A small autoregressive pixel model, trained from scratch: 15200 steps.
Rows from block 4, named by matrix and row number. Rows with one number belong to one neuron. Each number is 500 + 40 x the weight over its row's rms, rounded and kept within 0 to 999. All counts start at 0. Numbers have three digits each. After the name is the row's rms in percent of the matrix's.
# gate: MLP gate (model.blocks.4.mlp.gate.weight, 512x256), inputs 86-171
# fc1: MLP up (model.blocks.4.mlp.fc1.weight, 512x256), inputs 86-171
# fc2: MLP down (model.blocks.4.mlp.fc2.weight, 256x512, transposed), outputs 86-171
gate.139 095:460505531535502504478486551517516499488494493499510478459504482504509494417574428446429490440468525542434470504469508503406504517544491531511508513487439488513520503503450483483442510519566521485536494561487532484437568531543533519495488453465441546562494468
gate.140 114:461461480428519523568546494540487507527481537508489494494501506533509538500491497499526469501609501443481458451470525501455439449470537527485536444391512482512530518507486514510488548499494492491478535482543502427560509463536524483463567583522484493468438476
gate.141 103:460539507502564497578503502540529482496548542465519506510487497529369536489463414369506511474552476458536520468496563454498506509476455503479418515550473523487502532552523538497482593513504434506574555439466457529474514474555484446458444524524479519494493550
gate.142 110:525441547504476460460596463399479505518507485521464508523525470508489484536523457542520499505470502502508478469482542441422508441556472540468483506489529484503516522498449527435568519525482496446464472531552536506440608467478549495510527496527379456466481523
gate.143 087:508494612521474489504520511419492527503507524530402494437479512463463497543512474491457533482456514524433461499544477552481612524454596478463581491450442568485535537476470552508402512556456529524513459499503442441492488500491484485482457514495500529565502487
gate.144 105:480442500493497526524509507400510499515466529550509482468469479458454497453386557410568514536512524488384508485519533453551495489481496550484599501531545476460541465482492511469450458541532442515434481502502460577445504505469483516490568502456490528422448487
gate.145 108:458535487495478438441488480436464518528570566575482439554500535504484476497554478515490552519482452451502425487553487543457487518407512554432593465471429442522415456586463565520477513457417543516539509519522471503511473463518534507514535505500489507452438506
gate.146 103:525463530513513465487449492466528492475500435494426530535509540535534498541547516504513522408495470510384468466536419515469493459553492556413536530484517484524537512490470460500581573552423455570448423504490516552437520566528495481490525489436568506549422588
gate.147 099:513521503512518499441499503496504520552531524440514487466499467465438509446499429403457509538543455539472371493474506561503450514561423510518466449406493495526458446503427491475513515510535498524499500426560541446483506527499534565548533414526450515465500472
gate.148 101:489523558495519474519524505514497464540538463502546498486408474468471447478470510511472489495456493501460622453489602551459523494552505508429562550498527551498506447460453480407515553442531467503503494427502400449546480444475472527475416529498526542513502515
gate.149 102:550548478421494541531504510479401477512480490523464495478445544521465458562482449509499495420507494484486525463470500458495540492493545559479516492493498534543438495520487539546501525445551469482503430468522512526433489559535486471414556449528608576557430502
gate.150 103:531464544459467390476485517501485475482487487555489536496534491472548526408504517447437521452454556471482482509512482548470531504484496512489522584452460544472475450530572479477491466515556469554521563503497461473429505501486547438531476443516521501568495537
gate.151 101:537514518529529409517445472508496557570492499497576469503503496493553538530513512523483534492468474459481497466504514553417504531416511431557443441501591477492403470517527574479530502536469519541474534478505536497517441405556501476531508498482520566406565462
gate.152 100:487503484536550519480537475488521500533515457432469488521580515431475464512480447528508456466496501485547484458508519558499434491490549503475461465455473555551494473569532519465442474457578513506520486496466479467505499461518478519507457459549482492505494486
gate.153 104:524538490506493460489367530501476481489523537491488549546562493528468452501478449558501514469518507504448502586466517496445399489547532508470591497523553529480529503526551499421540522456458493490525407585571479414473598506483461549496468520541489497550476522
gate.154 101:499506469515509572538513550419475531501457507469495509523513523530478430511552508493442546486469453566500400509531515449454568527491501535427553527455532493559418465500468625540504511487468505443528484509504485514483545455398457507483543488488426474467460521
gate.155 100:497524562530499546502478457501478449531498528506494551453437493527479494452517474432536493501535500562518426512536555518536509496483481601502450510494532478548543462514536509476493545473519498531541494469610513519474531471524555493436474497480462514555506480
gate.156 093:495374535550454564482530552546546530587490522512496508455499464514518469519463484523452516475550484469486472512506443499505437502518529510492448571542473594546529492510526484491508529487451494514451541537488514478508429552463576478549500499519596482512517496
gate.157 094:531435488506508488459470422601485451525544520529435525479548439478482546471589422513490491423580439513563495476414467483483501497526520499499528512502579591508524538533443479478561493435429520522515451527543539453532508483517506472471507477539529530506551504
gate.158 094:513486474492468516479519491563516506484545497514446520569520507553455526533495541489584474473516525503493549512578538481550472492497529523568446499458522556497527476477509463524449398584497493349479478525471515513517463533488524515533473507542464449546523471
gate.159 092:454498535505515477375503442490456612527507519481549519509512522493548470445472499544499459491481488506423480511502464553522581554494579489442551502445582521462549460471492519489506419520482534472476461509502429496473494535542543510418523440541490529501483504
gate.160 105:523464563491511501493484481475409396495524522489500458504479488440501430522552465501504555531506463525474496424531517501520506477472502510473425444472426483483416470547515533508447523453531481400486434547536436545504581462529548460465496530523547446469535473
gate.161 119:474524473494444506521503533489529396500503560573486536506547537507459464493454449509526518473466569499444556500479568442415508537511570453482459543481417422541485543467455517528515494536569429520547443422570485439511470535475486547498410558549485515505513479
gate.162 094:527566475574498469530486524476471488453540433502499458523507502496495525490553533528569417531597574564508483487446543527548472472446490522496411516463522534524473482519499476472456510492520480520499526492462473472533521575511546577524525436390510438485474423
gate.163 098:540483519627459415513506455508561455531460513460490522522523541448479561506481551544521526450551621554482471443535456459458502518536495425522593501446567550464510477571491514508453472510542561481488542464460458547542477489560502463448466507496546477520456456
gate.164 124:558499494488523508481495515516470441491443540471499479566452501463516462493478487488511450526510391487532491443585523472443519512467508563461547500530483513470514469563501552493479396512503556535516468503499558471537538451421563490459483521506450509486462457
gate.165 114:500522537499507500543481544531474459476558519481461450518503443544469544584448526529554463498500476489481495454453450466480523549454475465571474433536493504514501521434450547486526508484488459469480523461503553497457541516555559545505440414478469573519469566
gate.166 096:481454471552501527478459509586565465506515517497494465508495471486491527476519544480491488469540450463509485511523511474517528544484531563425502483507580551524588501475542536506490457455512462562456546487502494457555516497487477515495481522450547418488516534
gate.167 110:448522466448499502516467524464524513524449501534531491543583468539534498535491401472475486452476463432414494477475541442564462424428480495443479454534443529515505431458465631543428511401518480562542506474559536550562524543566547478535427557507500502532548532
gate.168 094:502609504556513397501480490550540540547497430530472450531461495505518493474541586496523480500505547563416486500516463504509498467458472518504542495453486520487529427461490486524468498496443524458490493471480475519341500530548571501473531532544569560559477530
gate.169 104:513579579521504487444504480560471532425506500544528510544519530561513476560468469572526468512469439469464585497570483426493427481454519500515557481457557449471520498560508524511551456481516504517523431602489496490488567542487488498462431529453496501549533461
gate.170 103:526463467472533494513514489485517455524487537504598567495537510490486531533518587471410459488551449475445556440553556519480472425496484506503468552445468524426478500512506440457571490504557503501445460462463492475479493540545455487480506524567531481519453509
gate.171 111:510474559461476471540498517516493548502535477433558503435530482496425444531501455486467520479501424515501485525535471543410522484604573474486425378451554560501545472521472528450498462470493516449494525536501533554489429446500510506521465436526518513467448478
gate.172 114:531514478519533553472537471493450448539493534465468442514539516515548446475482444536495451515486459490465563516528601460510503497553493484476463431563408455457553462528498593495504505591500535448483504512590574530490526526416534384495504529496493538467510488
gate.173 101:494487462562476390505504461524504458571503498458573571416482510482487502475562517573491483528511523464552476456502517473539505530479461543480520541463514546532484484524475481453525479540514553492480522489537502529475508443565428492467463508503456475507467582
gate.174 091:508431508516504561519468600520442490541494523408425477500485386484530452514491507486461502518501571492422494440562490501566500399569476395515575466511460528537468463529509486494530546568519476587518515520596479549495478452563492577453510545539562392505480438
gate.175 100:511523505481406518478483452457463461560506509450500428518505484505463470483520475491509503576531502507491499501513472496495488613511531483447439452478462472480478508492506532473564413589436481434476405507532463556477535573491535509497578499518482507502524451
gate.176 116:557528522498463495451496498472470539491485534408604583536472487487506531473518526506555525512517426475521529561518484401546468548542450559486457461501522488536555449444419497408536493474499478510535523532532520460518497550498505535444431568507496466512510591
gate.177 109:531546546399541472462538531522467497508497610510528517550434482536466499511571499524535413471502536498497444512550471506506496579418459548455501498440458502415487509486471497534548466518472429499459449484464528488475459516495492478565510478515541538484442469
gate.178 099:513526470488555543492562476480452471479527475475466522492494517538566532497522457506477438468554470524525450453521450477582521528530540526467500520456492506501529530571436590611504477611512496465563477451482468476482476541524504549493543451499538467565506573
gate.179 101:546477407583464533481501475471524539537454588554540521547524443487617502508477513493545507454505489507455525433450450477508476511531516505548475447441508541537488546469507559513518459453396503506479478538516449599492474552527486460550522556490498465514509513
gate.180 102:478502509514493535465542554452524441460515527492455544510494528521497553500538491468476469495445537497556507489501506478449496501524475525499488475526485495515500515455516517455526496464494500463529472520514498524434506483547557439503478577535489503486520442
gate.181 103:555482492560508496556520518554498459535502511450471537504464499484522608511536478470508455474439470502377533476468520463470508517576517509465520384476498534460612509551483439524481619496535531497453439460543485424476505519564521472504498521529501439442474499
gate.182 097:517559532523462487545502504521468557533502472483407461599526457505481465578461526488489508472467497455542511504424467450486459425509436504518585484497561482527509529505455576531542550445508470454452477523500560471533485467479498445489477530476512535571457530
gate.183 101:543538525494509559469563462505518499447454523553529459500483510468493517453543484544530401515451542442485507478526545480533493498437491495516448502528520492512449559488558433510518545501486462462449475548508535494515531545541503478474511513479492499531453504
gate.184 108:563524564460497532523518593404488463516476495504548510570495531517477600500457388517540470479464495466511467474460538502480469518544480510459501409486523505538557451463421571537512499521478510504599502502560467442546512526548538525509447422525484464482401519
gate.185 092:527506467554500502478497515498493579411480492485490485517485534491468479539496460509465464607500523478436525468544473485441448463536478513471510438488489441459391453393516539529528428516573515511466525475451526480556456475564483496484459508503465452473494478
gate.186 095:475472527495416469520507517496536554502526456468515516504526461464451485455489514499428473533530510476417505483584581507488496500539414432478509397517488539525541549533550509547503507464511533492486529499434453526482500439502510542463499517548443455475468510
gate.187 097:499486535461446535480501576473590501514515569486533457454476496513534510456495518488551518540544514511481578504534537459469467537483515474421516504541448474473436463487431447478464490532494518489507368415514486503510468556537465530517555439560510516508456501
gate.188 098:495500501442526539403541524581448517440429544526499496566495522527514490455522554507451522598511551448524418476538580404501485523459498486550456519530466531455430473444536525534536425455486460466521505450458507541495463521517564497478477478473484448519564520
fc1.139 092:625502465437486545526360518503571463480499517540522459485520541494551545538531486459505480556497459485540485501551469536532503490451547552464540517533514496501504472493499496494495410473421460474450504458471499524460509498434525471530510491482438522479501533
fc1.140 112:535564601543458482429446529434482497485482483496446535506547506428548468477443527464422560505521557538458471556525500566502494444557463508501486508536536503497458542515490516500431516528407580475468527484489449550462465457515562541506540512495539535582549487
fc1.141 099:430501423474519489506529484474533428510434442517479491483539500487509556480448469499479496520527507477408472492522563468509530452546556537570543525494520505578537487516501529448493447532454544499489556477450470513482586522480508574468539456556464519530538515
fc1.142 105:519620531505527508452544577494502535500471498479463492557466547531563529501422529466522518536512436537494626534494465514461541575410511459443456530496539597530473548551533485471501517534542451460458519448495528431499522502377569485554486515514483587496492501
fc1.143 091:531497541502507519538515470480509491531506489524490557593445533471464522505607472524454415537497493485571557551514464557506599508464547431450531504526477490561512538490475531483483502502448542455628385490567442491526534495558506449524420523554486520562495515
fc1.144 107:507476521537488546481463487526500547519470578531515522471456524522507529501496492428553490517488495546482508506404487456514507518519472422528484543466572515466517584487525514500456545452451452584537563538513497464537468481550512532524598529441529465515437532
fc1.145 106:450542496529472444463445531500595502521485492476456522496456483529490553583509494517470489486551602465468578558389476527474567553452566517449494535514463501522539471517491551517511531501530454474462511527385441568531531492446483559507498491467496462537491483
fc1.146 105:493535498532503467440447488558480589481505550507494586466496451481532514467524486473457503500501578514531475478526544397556524468479480516532548482542536522467507456485457482514514536435503462481538463535560525504540428475456491559516535498487525481526479542
fc1.147 102:547470462474438469471500551536430540547482518522546505487484510388457487507488431463500514502522463450451397461500505517456512510517479472499562429512539539531488497531506453478481565460568462511547595512473464476492496614509423535447498464482527567447525489
fc1.148 101:513508564472561522514534440511461462443453451536482523467454470549534487542526598462564485501528481505507558478534560458483451543443501523536518541416530527494471586551509533498542544466454507528562490486477516463507449485475475545506556479464488487470526502
fc1.149 107:512557562437564438467541488556495503454475483443443511446452565569482415497551426540477499476463465495521478475555466525560411460540489510514477524552451501541531497455495527486450502426514481481385557515477541543535520440508464526519546537485545564444440538
fc1.150 104:532502436533553494467524557532547493502506564498493549472458489521491483457541439469510438475446482537513473504586484496509461510517526510463445467525478465433458494527422498485498526557588433523455481336492492452484471498526520522517528461507613470423461469
fc1.151 098:517498479469445444529491454537465476525542483544523463475413527471533545443496465417531525415442418521467474481434492495399493486527574537489480539543471522477490408488535514450439513472503559531518490465504394499484470496468461522481476477460460481470546541
fc1.152 101:457457514485479439481438488526497540516527492459591491422534529486567458557503463498503502538498600472521580446536589494544478519531476460533518534525526527588458457480487530545566528478551502557481478491483456493460537478452470525487455505510520463524565467
fc1.153 096:547610464532513441533426474532475480480565525584534585482368524505481488502444563521507475492444528510459495539519518522512452494483491534426560520502496532478396578541508520453537511532512501473495418478493515595548520492471446524569567491519509530559565485
fc1.154 105:479477477529546498450618483565430470472470519520413573466448488437515505491490433494661487569540518519417483467463617582438515556548602510473502478520472406489456551505570483458463512553521514531505494482504501483452481545522441492556520495584505487481480510
fc1.155 099:572486544551442487461551466503436460481580492495524443496408525562524533485497449471546433477490473524541514487508525519552491556483558477535547511506546427496560501487528567502492505490513536573495437466597493504544480498465461448482515547438457502544499501
fc1.156 083:519580453473551492516424471515456485421512536515456516474503509488457588456502483468532465469437505522527506569484476453506517554504496513489489432497436389499388519592514579531457433481486555487486455428577530499461529485517542511531539452540524529537501506
fc1.157 090:517525478552439444534487493489511483445489477505465507493457449491484448489461484518484550502506469547533543503485465486551523494444474493501566585504494523520530543479450491477553467471486513636509546491474516514447530475495514569487551490511502479513491528
fc1.158 088:537529546494555501523473511477467528439426499510458561478502444507535476478507529472468464486509468506575446436511543514470546524469498511439477535595539473501431487473561515526521534513498528574494546441531457516488538432558554537466513506420540566501530487
fc1.159 090:473474531537493490462531541481536574533484441488496513459508467479504465470452512597519460473459480555464482421444456518532605504594533468487543505474576499478539502458490479442559510548449516475530480568505465475508553510603511536370525482458423496458493580
fc1.160 109:548531533471477463523518523516481482568420591531459485459541516524489508464505526565476546465455476496493516608535474504522514486483479500500499556421492522471492494541511503466504537550476486485508478523505542434496528454565504520471440509548525562499453439
fc1.161 115:538486481483442451460585442484521494547398463487521483497429544530521475501520484520550517447498531509588433524497445534532448487491486480498413469491498469529476534543471499504519488473439520504591504559545501515508533536518501514468449582488475545566560492
fc1.162 100:508478478546591533519484519562484537515466507466581468493449495472499439518459477464399607474522536466453476478506505493459504523470517490495478472491553514515514595479494551524606559495525491499416483466550495490474471431481434503519523479496516530550460569
fc1.163 103:516499464441600488519509521511531476514536488490500491503529502514448533480443526399533469442478509476480438534514437461502502566412540487516479490536520499627516514508471549467486553560456468457463482553556475467573559508495490480475496493537541444497491526
fc1.164 125:479497540447484449466503514491441536483537438493490518505516489458539579498499527536453411556498512475447576477504474445463546486525532494482551514457521559535517561477540456442489508539420566503535525473573532539463513443472518451498466488468488444461460508
fc1.165 114:504520499526499527458504485456491455442522449554468483484421573544483493494562541464523519495546510498545455569455480513500534530516474470534455467463526555492460500517534499554532515548495553510521522490496508506522493449507468582551506438510464437505500505
fc1.166 092:551454477509555475546439505534506481506505524458550472487452533503507599439569543514512502498534507515492462489486514518535502511456510512464526464556467510487525492472487517516515377444582471555425458504517511489538546534479452487458523489533512412525553529
fc1.167 106:511588564559519501476483567488546482505538506516455525473444520453470451479519527493491452505468545495511444507468461489599469514503533518485619514499448481467487493567439459444507504507494456531421572490458503509510535556481486494443491520511486522504488417
fc1.168 097:481552493535440467486488523572536500553460400603503459511537540464518491505471493507473480551488520501495494440515573414555505532495546523535499490500478518491528384482465594532512491507565492519462473415473445432434478484521459562477527521482536515441512543
fc1.169 104:487588518480490516493539512534479543462519537537505552506519535495468497528467525564550496494520456441395514433544478429518497500492494484516558502460525468482515525531529473508547481489527509518525445534446482530444583536490537478464412579458507492453536478
fc1.170 106:499551497507465406548489552451467500481522463467506466538526487512581433527557426497483524464509550530482522473490569493474519473528569489404461465485488487445505455465518500595513492476420561589519415475480511518513454455469542570447530502461467478512489475
fc1.171 109:550432522484437475519492499523433483497532466503491514512471505591530482525587488538531556494501527463462470489519495501453558484540523471527433459519492475525538476442524477436513540457471525525474525508508513487576504521471508491471451455488508500468495496
fc1.172 116:547600439506490514611580560393535439470522427520520494496482566508553445523505458529546485509502527545455523458515523548512580532483449589526534545521439541461470463559423504480580437497517424494446485498458520512538618513398518461536509541538533558507580538
fc1.173 103:439507513512531583483538475479468511464564508473443378571551540502443474483503466460529500567500500534428503499485483503461590504437498542605495470526481492533518519458467455445434497446549517493470558520493502495499484467474475451468511450511488494438541493
fc1.174 093:503472491480468484483492463538516457518447488433503538429519517466417510448511517554498484560475489570536605537394559560494519583536474545488492455561508526469405527465477546515530483527530500512511443467554525489548469494482491534478479490429463521430470462
fc1.175 100:431504470539470498504475519464514473511502427548530465533536485580486563477465488510508403518526480576512526482486503415435529469536490473491458555566500461477462505495485415401473480531433420475533418507514483558443511514480494514561444550479444505518477513
fc1.176 115:529464473506414489502471433511523585486507467519489461518502484507460454522433463494478479505472446491549492503495516523518543539515537422510515535511495496439474496561552513545481535426470495536486465495514507499500427435562557451532517423553494520456503581
fc1.177 107:503428503535461492491539430509502531495475531481547555468449451470504459464466511488411475517534510497484543483434436508511484481474589502527527482549554511541441463533524467491415501433531483519527506503480468457483573512514465499439450501463463495572556466
fc1.178 100:569475490467488434525511516495470417537471499488538491510554571531435501504458454557480508537518484528452486511457441540506547477509489524424502490519474524592501477443571424492478505560554521532523491446450444552451488461528530452550500532583400522485449571
fc1.179 099:476498583527535501492505503471469447512488461444458526461559543577501512438513505499448502508478533473500483571540484521486552509473499445517452502539519411500556502468506429487548526505502525503517577457500521460485509437489474494502533447567488500537558494
fc1.180 098:522542518505426573396551548480440487525428521520465547511493529578541486475536522496516493495493599476561458464503514505494539457457488478494470469550492526482548534492509559459431495441521485455459502447488450497455522587559476497488507495547495494544462470
fc1.181 094:485496558495561532497529472500449480500455517498470492526507485517528421511428547518562480446506490501517509549496536522501517494416465519552494562407545454549481439490511489502500437446449562447495485662475528548484504481432532564574507445489473622537569502
fc1.182 094:517460524483493547489480487429478511611452442470451556482496483504548491482513526507501435564520501488523478573426477435517509556490490497537553500498490510534503487508496521532462553581487533480472495506457532446513504508523602498481462489490573515474514529
fc1.183 102:490415471528500476562539490552524491413505493504523544489580516512452374532442526555414583498519556523503539480523478562501505495475569540567485453480534535495542482465534485505486467466516499572442507465449506471469473511452518406584487551503499521494528493
fc1.184 108:621564523494514470500421555481540404494555571546529524529523440593503581505498552498515538474470542570516475485506497562508437487526461438493526467488506523491481532531465566488519371472420461547536524471460461522495509507428492456477513516520509459510452525
fc1.185 102:502497533527464492460486470603524498502449449524479526543483499511500516467545516464493502494481433508445495513449441506412430598533469536459508492477458523475618490485500482502605493482487506515511526577516494466379467523489508428508481552510512438486509530
fc1.186 094:538470504451511413518506473465527504492495403438513566466513452578475572422467552473473472504434558474451476475522433420488539494576523345496566438517512498543535528487469490490494529467461583417474498455444540535466496443499510510504480513568501467452521504
fc1.187 105:495461542521469478485531491504545533543444448409553582554558511480469551398542491532451503486495440487516549477484515445451549514489502389538451463478484516496481498482490494509513500514523484538514499550498535482521489538472495455508462496424494354501486564
fc1.188 107:500476508500552453558543518529440485570498485523527517501489514486456534491480536453531574413535519397412491467551588551540469463529524496565460498482533540530507571474413545422503499392523489436458557502476526548579507500528429570540549440528514529544488516
fc2.139 092:480596521400475506450488561445526487477588528489453498564471529523466489440510564542500572514491487425515516512507539439487523528521406486482447413497508518427503434541483491595428497508484456582510566500580440524574495473512514459539496478428533477489486483
fc2.140 101:539561505461554412430515511514506552416531556512487505529514488547570427481563566491527525513503553492467482479460511424530500496518450515561509507409416547520526535478565496563495505408496526466476500483510508454508452421530517481504535495467534544494509496
fc2.141 097:499511537491568476443577535542516493553578526517485520506461491546479497515469511497432461492458461500457533456522474488495446483600511564568485506515525503505405489427462508498548529450515515571568491514516490410509433555484440545516577491549555492540565497
fc2.142 099:541473548467464444526484527422452461421507543501495529498477450517512462482501489544469495550509461509486572468469561454455533552528451514502452465515509488480480482585558566430482492504510439470509535512536571480503592569553435440538510525527607508480460610
fc2.143 095:464438419481447531472532512523486501548481500472514490500611589544494473509511496407532509505508530467524494613524514487544450474498506527512519495500512528547467456468482497449549491489539505494497547549539500574469553568499471521489534548523523450500415534
fc2.144 103:466530478511484535464526495568434507418511546534521562579516557469495496489508454494515503515511496509547510464516508448494559494518475526512451516531504442490472529491503472607535520424532482441484474521454458485532488534463525487494451440522563525438579567
fc2.145 100:493551536588456498569511544539524525425521482463485571434567494448450422524417517533422503513518542460500525526489464469539523470479492514492521475479499535495467528503441484506613506541501532496554451547520501526519503493536505432603525517545508501458505482
fc2.146 103:575492509506494462492521381412489509565491490575493484450532487463442499503497452498523560527510446504468511516509543526522541580530495538510495551558520469473406508466513512466517485499570510497482490566456518539539483494494507475500482493425513503427474537
fc2.147 099:525451466386453504525508504422501521455531535466522477480554460504569551581480419494517431498551504481527523503570532498482509520485517532507538522497567471554506481528473575508467515516448535494490499526549493487507465456508543466510432525452414500502471532
fc2.148 095:426459515508521487454490598458513504548431502498504472432493471556465482502545553485514510495514508477461603562471443530481484511513476451595531467513495565569506607407468505531485521487499523521530452515521480490454500463466427480532540516511568511474582429
fc2.149 107:478513611514511487431518497526459516484540500518509571479449497490465482469551502444495495490480478547533506444520482373400504518484516514521458553481517533462501503451528537528426570529461447615560520469492513500531483489470505502561571544433511482483549507
fc2.150 102:496448562465435443504530454508492421517535505540499553488445549506481499486457475471564443450488519527490519537539528493529491442541510546547569487480574488555488461539565540424503464533502551483506452554548451490476449424471418499495477580576472476512549424
fc2.151 095:417551406495570565499487515457515497511506362578516497481508486486500407493572463510451461468401512489544466488500550521471531515492526540467515538530454493492454441493507569458547463494507516436480493486484512542568582501501502402482504506542446444518501469
fc2.152 107:554505499594484502497484450614473574517483530442498509481454519561510420503487442481539529490517528432455574523552505454508487476510495441475448463534513547499518564500444501563449498463494547523558539493492484545497489497473465514473479455525554533473485492
fc2.153 097:483491523490507488497524512552502520472496515450490454531571550596537533480466452495497592507519495487526535478442515497533489468481486527541492460483438466495527497439579502549453503519448413430502567507392437556437501556541526486535479524520513573495446413
fc2.154 104:497518485513514523491454498496513548486463479429497497514468442437433505542523508477512481499496504525445451462488523536478481480505455474460474477410505515457493492470480476492447460557535470487533548525467484482530458491515466433438440575498491541455559516
fc2.155 107:453429484500518418436490457545468563566494505455489472540571460434499495478470505529510497559482481549560505465565455576498572493460485462476533497454452485423532511393470416493472527499478528488554401485401462567444516515461489555514541462542505423498453492
fc2.156 102:516472478426569534508485494545524522527474464479515510484505589573506550494495484449492430508389533432546461503524484477468528522461518498479554517530500540523475501505545531503538492530509475498431475532539498504496431490583454478529494488585560519525489490
fc2.157 097:427545549510492573461475585485492491502531556554385568553499544440435498444525610556489481492456552504534506427462510410499474501432506616456482519535522486472485414526511470461462455498517514552492506602507484423494466481506446519518508557511431564482524582
fc2.158 094:573462486469470449526586499519581498486558476492483478512497525504468522454498520509481557513519576517445462523502495502495518474488524513466467538430547481498516500496491449514483496574508514438499453517519489445496503577530493533491517483542462425471548533
fc2.159 092:491547482399579541492472497533552518489524507512490491523479492603446490557504450542517514485497541511561595521486481454484431528504493447493449483519532468507564481437453479493475548455549506482468497458451556506539445495475424562525432485445584554490613452
fc2.160 105:438503464518479486474536481464473442518485510474525482534537529452469470459494520432398530500484481502531453446514594516443512465523467515497549509480490532543454512499620585499493473504504454479537552509460491531544530516476526503507517569493477500480473490
fc2.161 103:516514515523523488511501469473509422454493520583528478454599469442519469499477514438454509510468524502512514500437532473506434538611477478520599508500490496522534522500506476564552543418495475513499427554522447532467491444510496436474493534518567459539508510
fc2.162 097:629529487454422517522497420502520444507570458520511545507470530509485609506453483506526522474514446457507569504451470520552497473520507457441495477487545498547589443557528497470435505547477483505575491584425456511462502492508552480489487511550500468415514501
fc2.163 089:538422504547510546510472503485479499525519465452511462494554487581509491519526560470479440461424405540505478536498517546431485416445473516500570580524499564430511540497496438529525484525490456472490445459532444544440472551489483507496481513482514572472443510
fc2.164 107:538526496476537481472472490523498534461539466491477471457547442545510520539499448556518546506471525484572543529492556530484462608538462554552484497484493503503457405476487430543541486487455479516498459518454464412489474474516492567463556508503470477488457439
fc2.165 109:458498530540553475542464452456403498606475490522557522538497472465533519580463459562454544532478352525578523518531528475452502463477465505513522535520536454446451410553540499492483452503491577433483433480445516425508539499490492462495513536490523529509476407
fc2.166 101:486477521415540504486566455483460486450544487505490457481522532521561524473534446487473489513523514536480528585482492455509511493474481406507503541479460484459473467529473449525550572482466514487437468552551539493455509523470514544562462425461516444558518480
fc2.167 108:572476481470496461500467528502462526530546511467457488483492455506400477486464455492487484526491475512471512444429521539494494430529548453517518506576549474598508593439524437533487462568514567477515493534495554510449413531477424515531514555549501467478536444
fc2.168 095:466538419518541488508510470418498428460568403496575469506519474524503502485543474610540526459473596467525536515500456554481532511574558388539488531426440530528540468612514481513467465489492463522551497492536492528488479476512516498508498526535513529509471513
fc2.169 106:524470443495513514431457471473486498456477495488427571530461525536488540509538525467485496533440526534473489468467522531432570519527482531482531475499487481466459561476476485452481554521562447485482571526456529584494510479527480487467481510532480507506531515
fc2.170 096:488538478473549600492517512490516587504458493473495533528444496481557513524483457496403530603529515512451468516499502535438521453502517512508532483529506488576480552522540443485445477500480473535439529518512503507522519541510504529493525498472415441525415466
fc2.171 105:553452455437452475474527524529515427519464489524447462494529507581554506477535514478484450485531492443499568514491504522492467512522505536549428515484499505448510475509510432557514558454448432471494534460460462574549481478511533384536506534499570517513556569
fc2.172 103:444502544542479476528511515440534449458517484484547577525464491474482430443478478524515499450482545547469430454557514526553497498482514529463479521488398524554523548490547498462444407528484487541522485489500503521486486495484476562491473473503473481482494530
fc2.173 103:575515462464502502562512495486439470486477498524505514433586502496507431524495523614470518524502574530513493554548505504564470517492430479506474566516529520569484466497468551523515539513527491493529492463504498446499510472468464458452563537574480480553544505
fc2.174 109:515470485464501420524462536495526456396568517477483493583442465546486479496480496566459543536492498584500510538507501482506506425550516469490520513525479491503508482485503539527482472494465541519518514532524503517448455456518477533489483531482490435490523488
fc2.175 101:446477471570587541549482526568525450389477466555562560491456512549507480510494487485563459499493474474490513433475450495400514470518436490537445543499549451493463533467554488512483450533566560514479511495566494466501550463490443450541489527476563477574580534
fc2.176 108:442429542484512414419492528492489528533438517452485517533470478505560532451508516493550522529487441385465432471579480455492483494481516559521476515570496445491610485472520581449421503477509463471519487485543511538513456537483492597476548475501481525490576469
fc2.177 099:517492547514469501546514579565555529519506501476506514519371501477528533482419515541501480547502432530506509482562439539558454559448391580483510453559527537423601526471498534500507512554516471508497506433512523554460481578559505485522537544459512512451457565
fc2.178 102:562500521507519535533541451519520442517534474542516573508408524476448482538504429499472505463511447536478445434530482442464484511524468482557426508533499411553545554543455508532480527501526529529420526546520535546461517484495493544544440550440494494494434476
fc2.179 097:537482399492481472571480490617548517445456503516508537549578521452550419513539556504525460535570456437505535435465464476478589492421456494484539462473493533533466533502529561574488482524493535488487495513475499482466557516531498494500493574521493563538507494
fc2.180 102:499505426508476505504544475488522533497545469522583407575505531510527500474465476468514494496534462523507466520524513537474472521501524477485490518412600469499426490523520398569488502497507411484505423503493499481478549515508514554536502467554506494524529476
fc2.181 101:522556549514481502521546445477464395496461506516573468482510562516454479543501496475585574517463569502518451542495532526468480485499438460505502480542459470460511534549570542408469569467560505474461514520518454486574421478467469426438427484484525437483469567
fc2.182 097:423466517574516536603501502522512498471500516501470499505549519501523385466497510516552527482518435543612543536532483541542545592461503549496534528532452522584487509479500392515537550541529463428548463487546493480449531479452425421552559395508473491506576504
fc2.183 102:470523500470531523435401529486495452407478531507446490472532491528489417470499503456516457533469498542457563515484511490429403498583507466417498532510500493404429473531571458551518500409536500456475507476500480567493507506485492494506488486440482531494493483
fc2.184 102:459478462491497461551524475460429462503473551558482495459487494561539499484479540552513538528437533506478506496476490475416524485423516487521488502459459480509518458493530542498431524486575498406528489502488522461523515441489490469465561527504484527609475464
fc2.185 097:475507506525475465430560499467450503509523477555498484573422485523485524509551523511505488611508492440527487562498533441561479429527502487494562555533463476498456475532515535556512491490391544547494525497514392516535425546554460563481456465524479437467449512
fc2.186 101:534479593426452520473428557418496531510478538426535495542520548526430464546522507508621484470492504497534484491499494475454459529539511476538495427494501570490503438536508541418455536588457556497449527505474449512509487507489475501526456511446500498551477477
fc2.187 095:513543532592502473477536534439524521412486460472436438553456523475566561502495461535537468468525570453460533532427536499417484507512592519574458587488500505476513429485512490450411496526544443520535534509464497469446495447554472490509486489514475507449545504
fc2.188 104:514537581587493523454467564538457527510425522511510487594501504477526475500542497515447477572426524523530425523474500502467491472506393501483526503511525488418505495543520498483503518486484529522531439508457574537437478489442504503511551504480465435461522476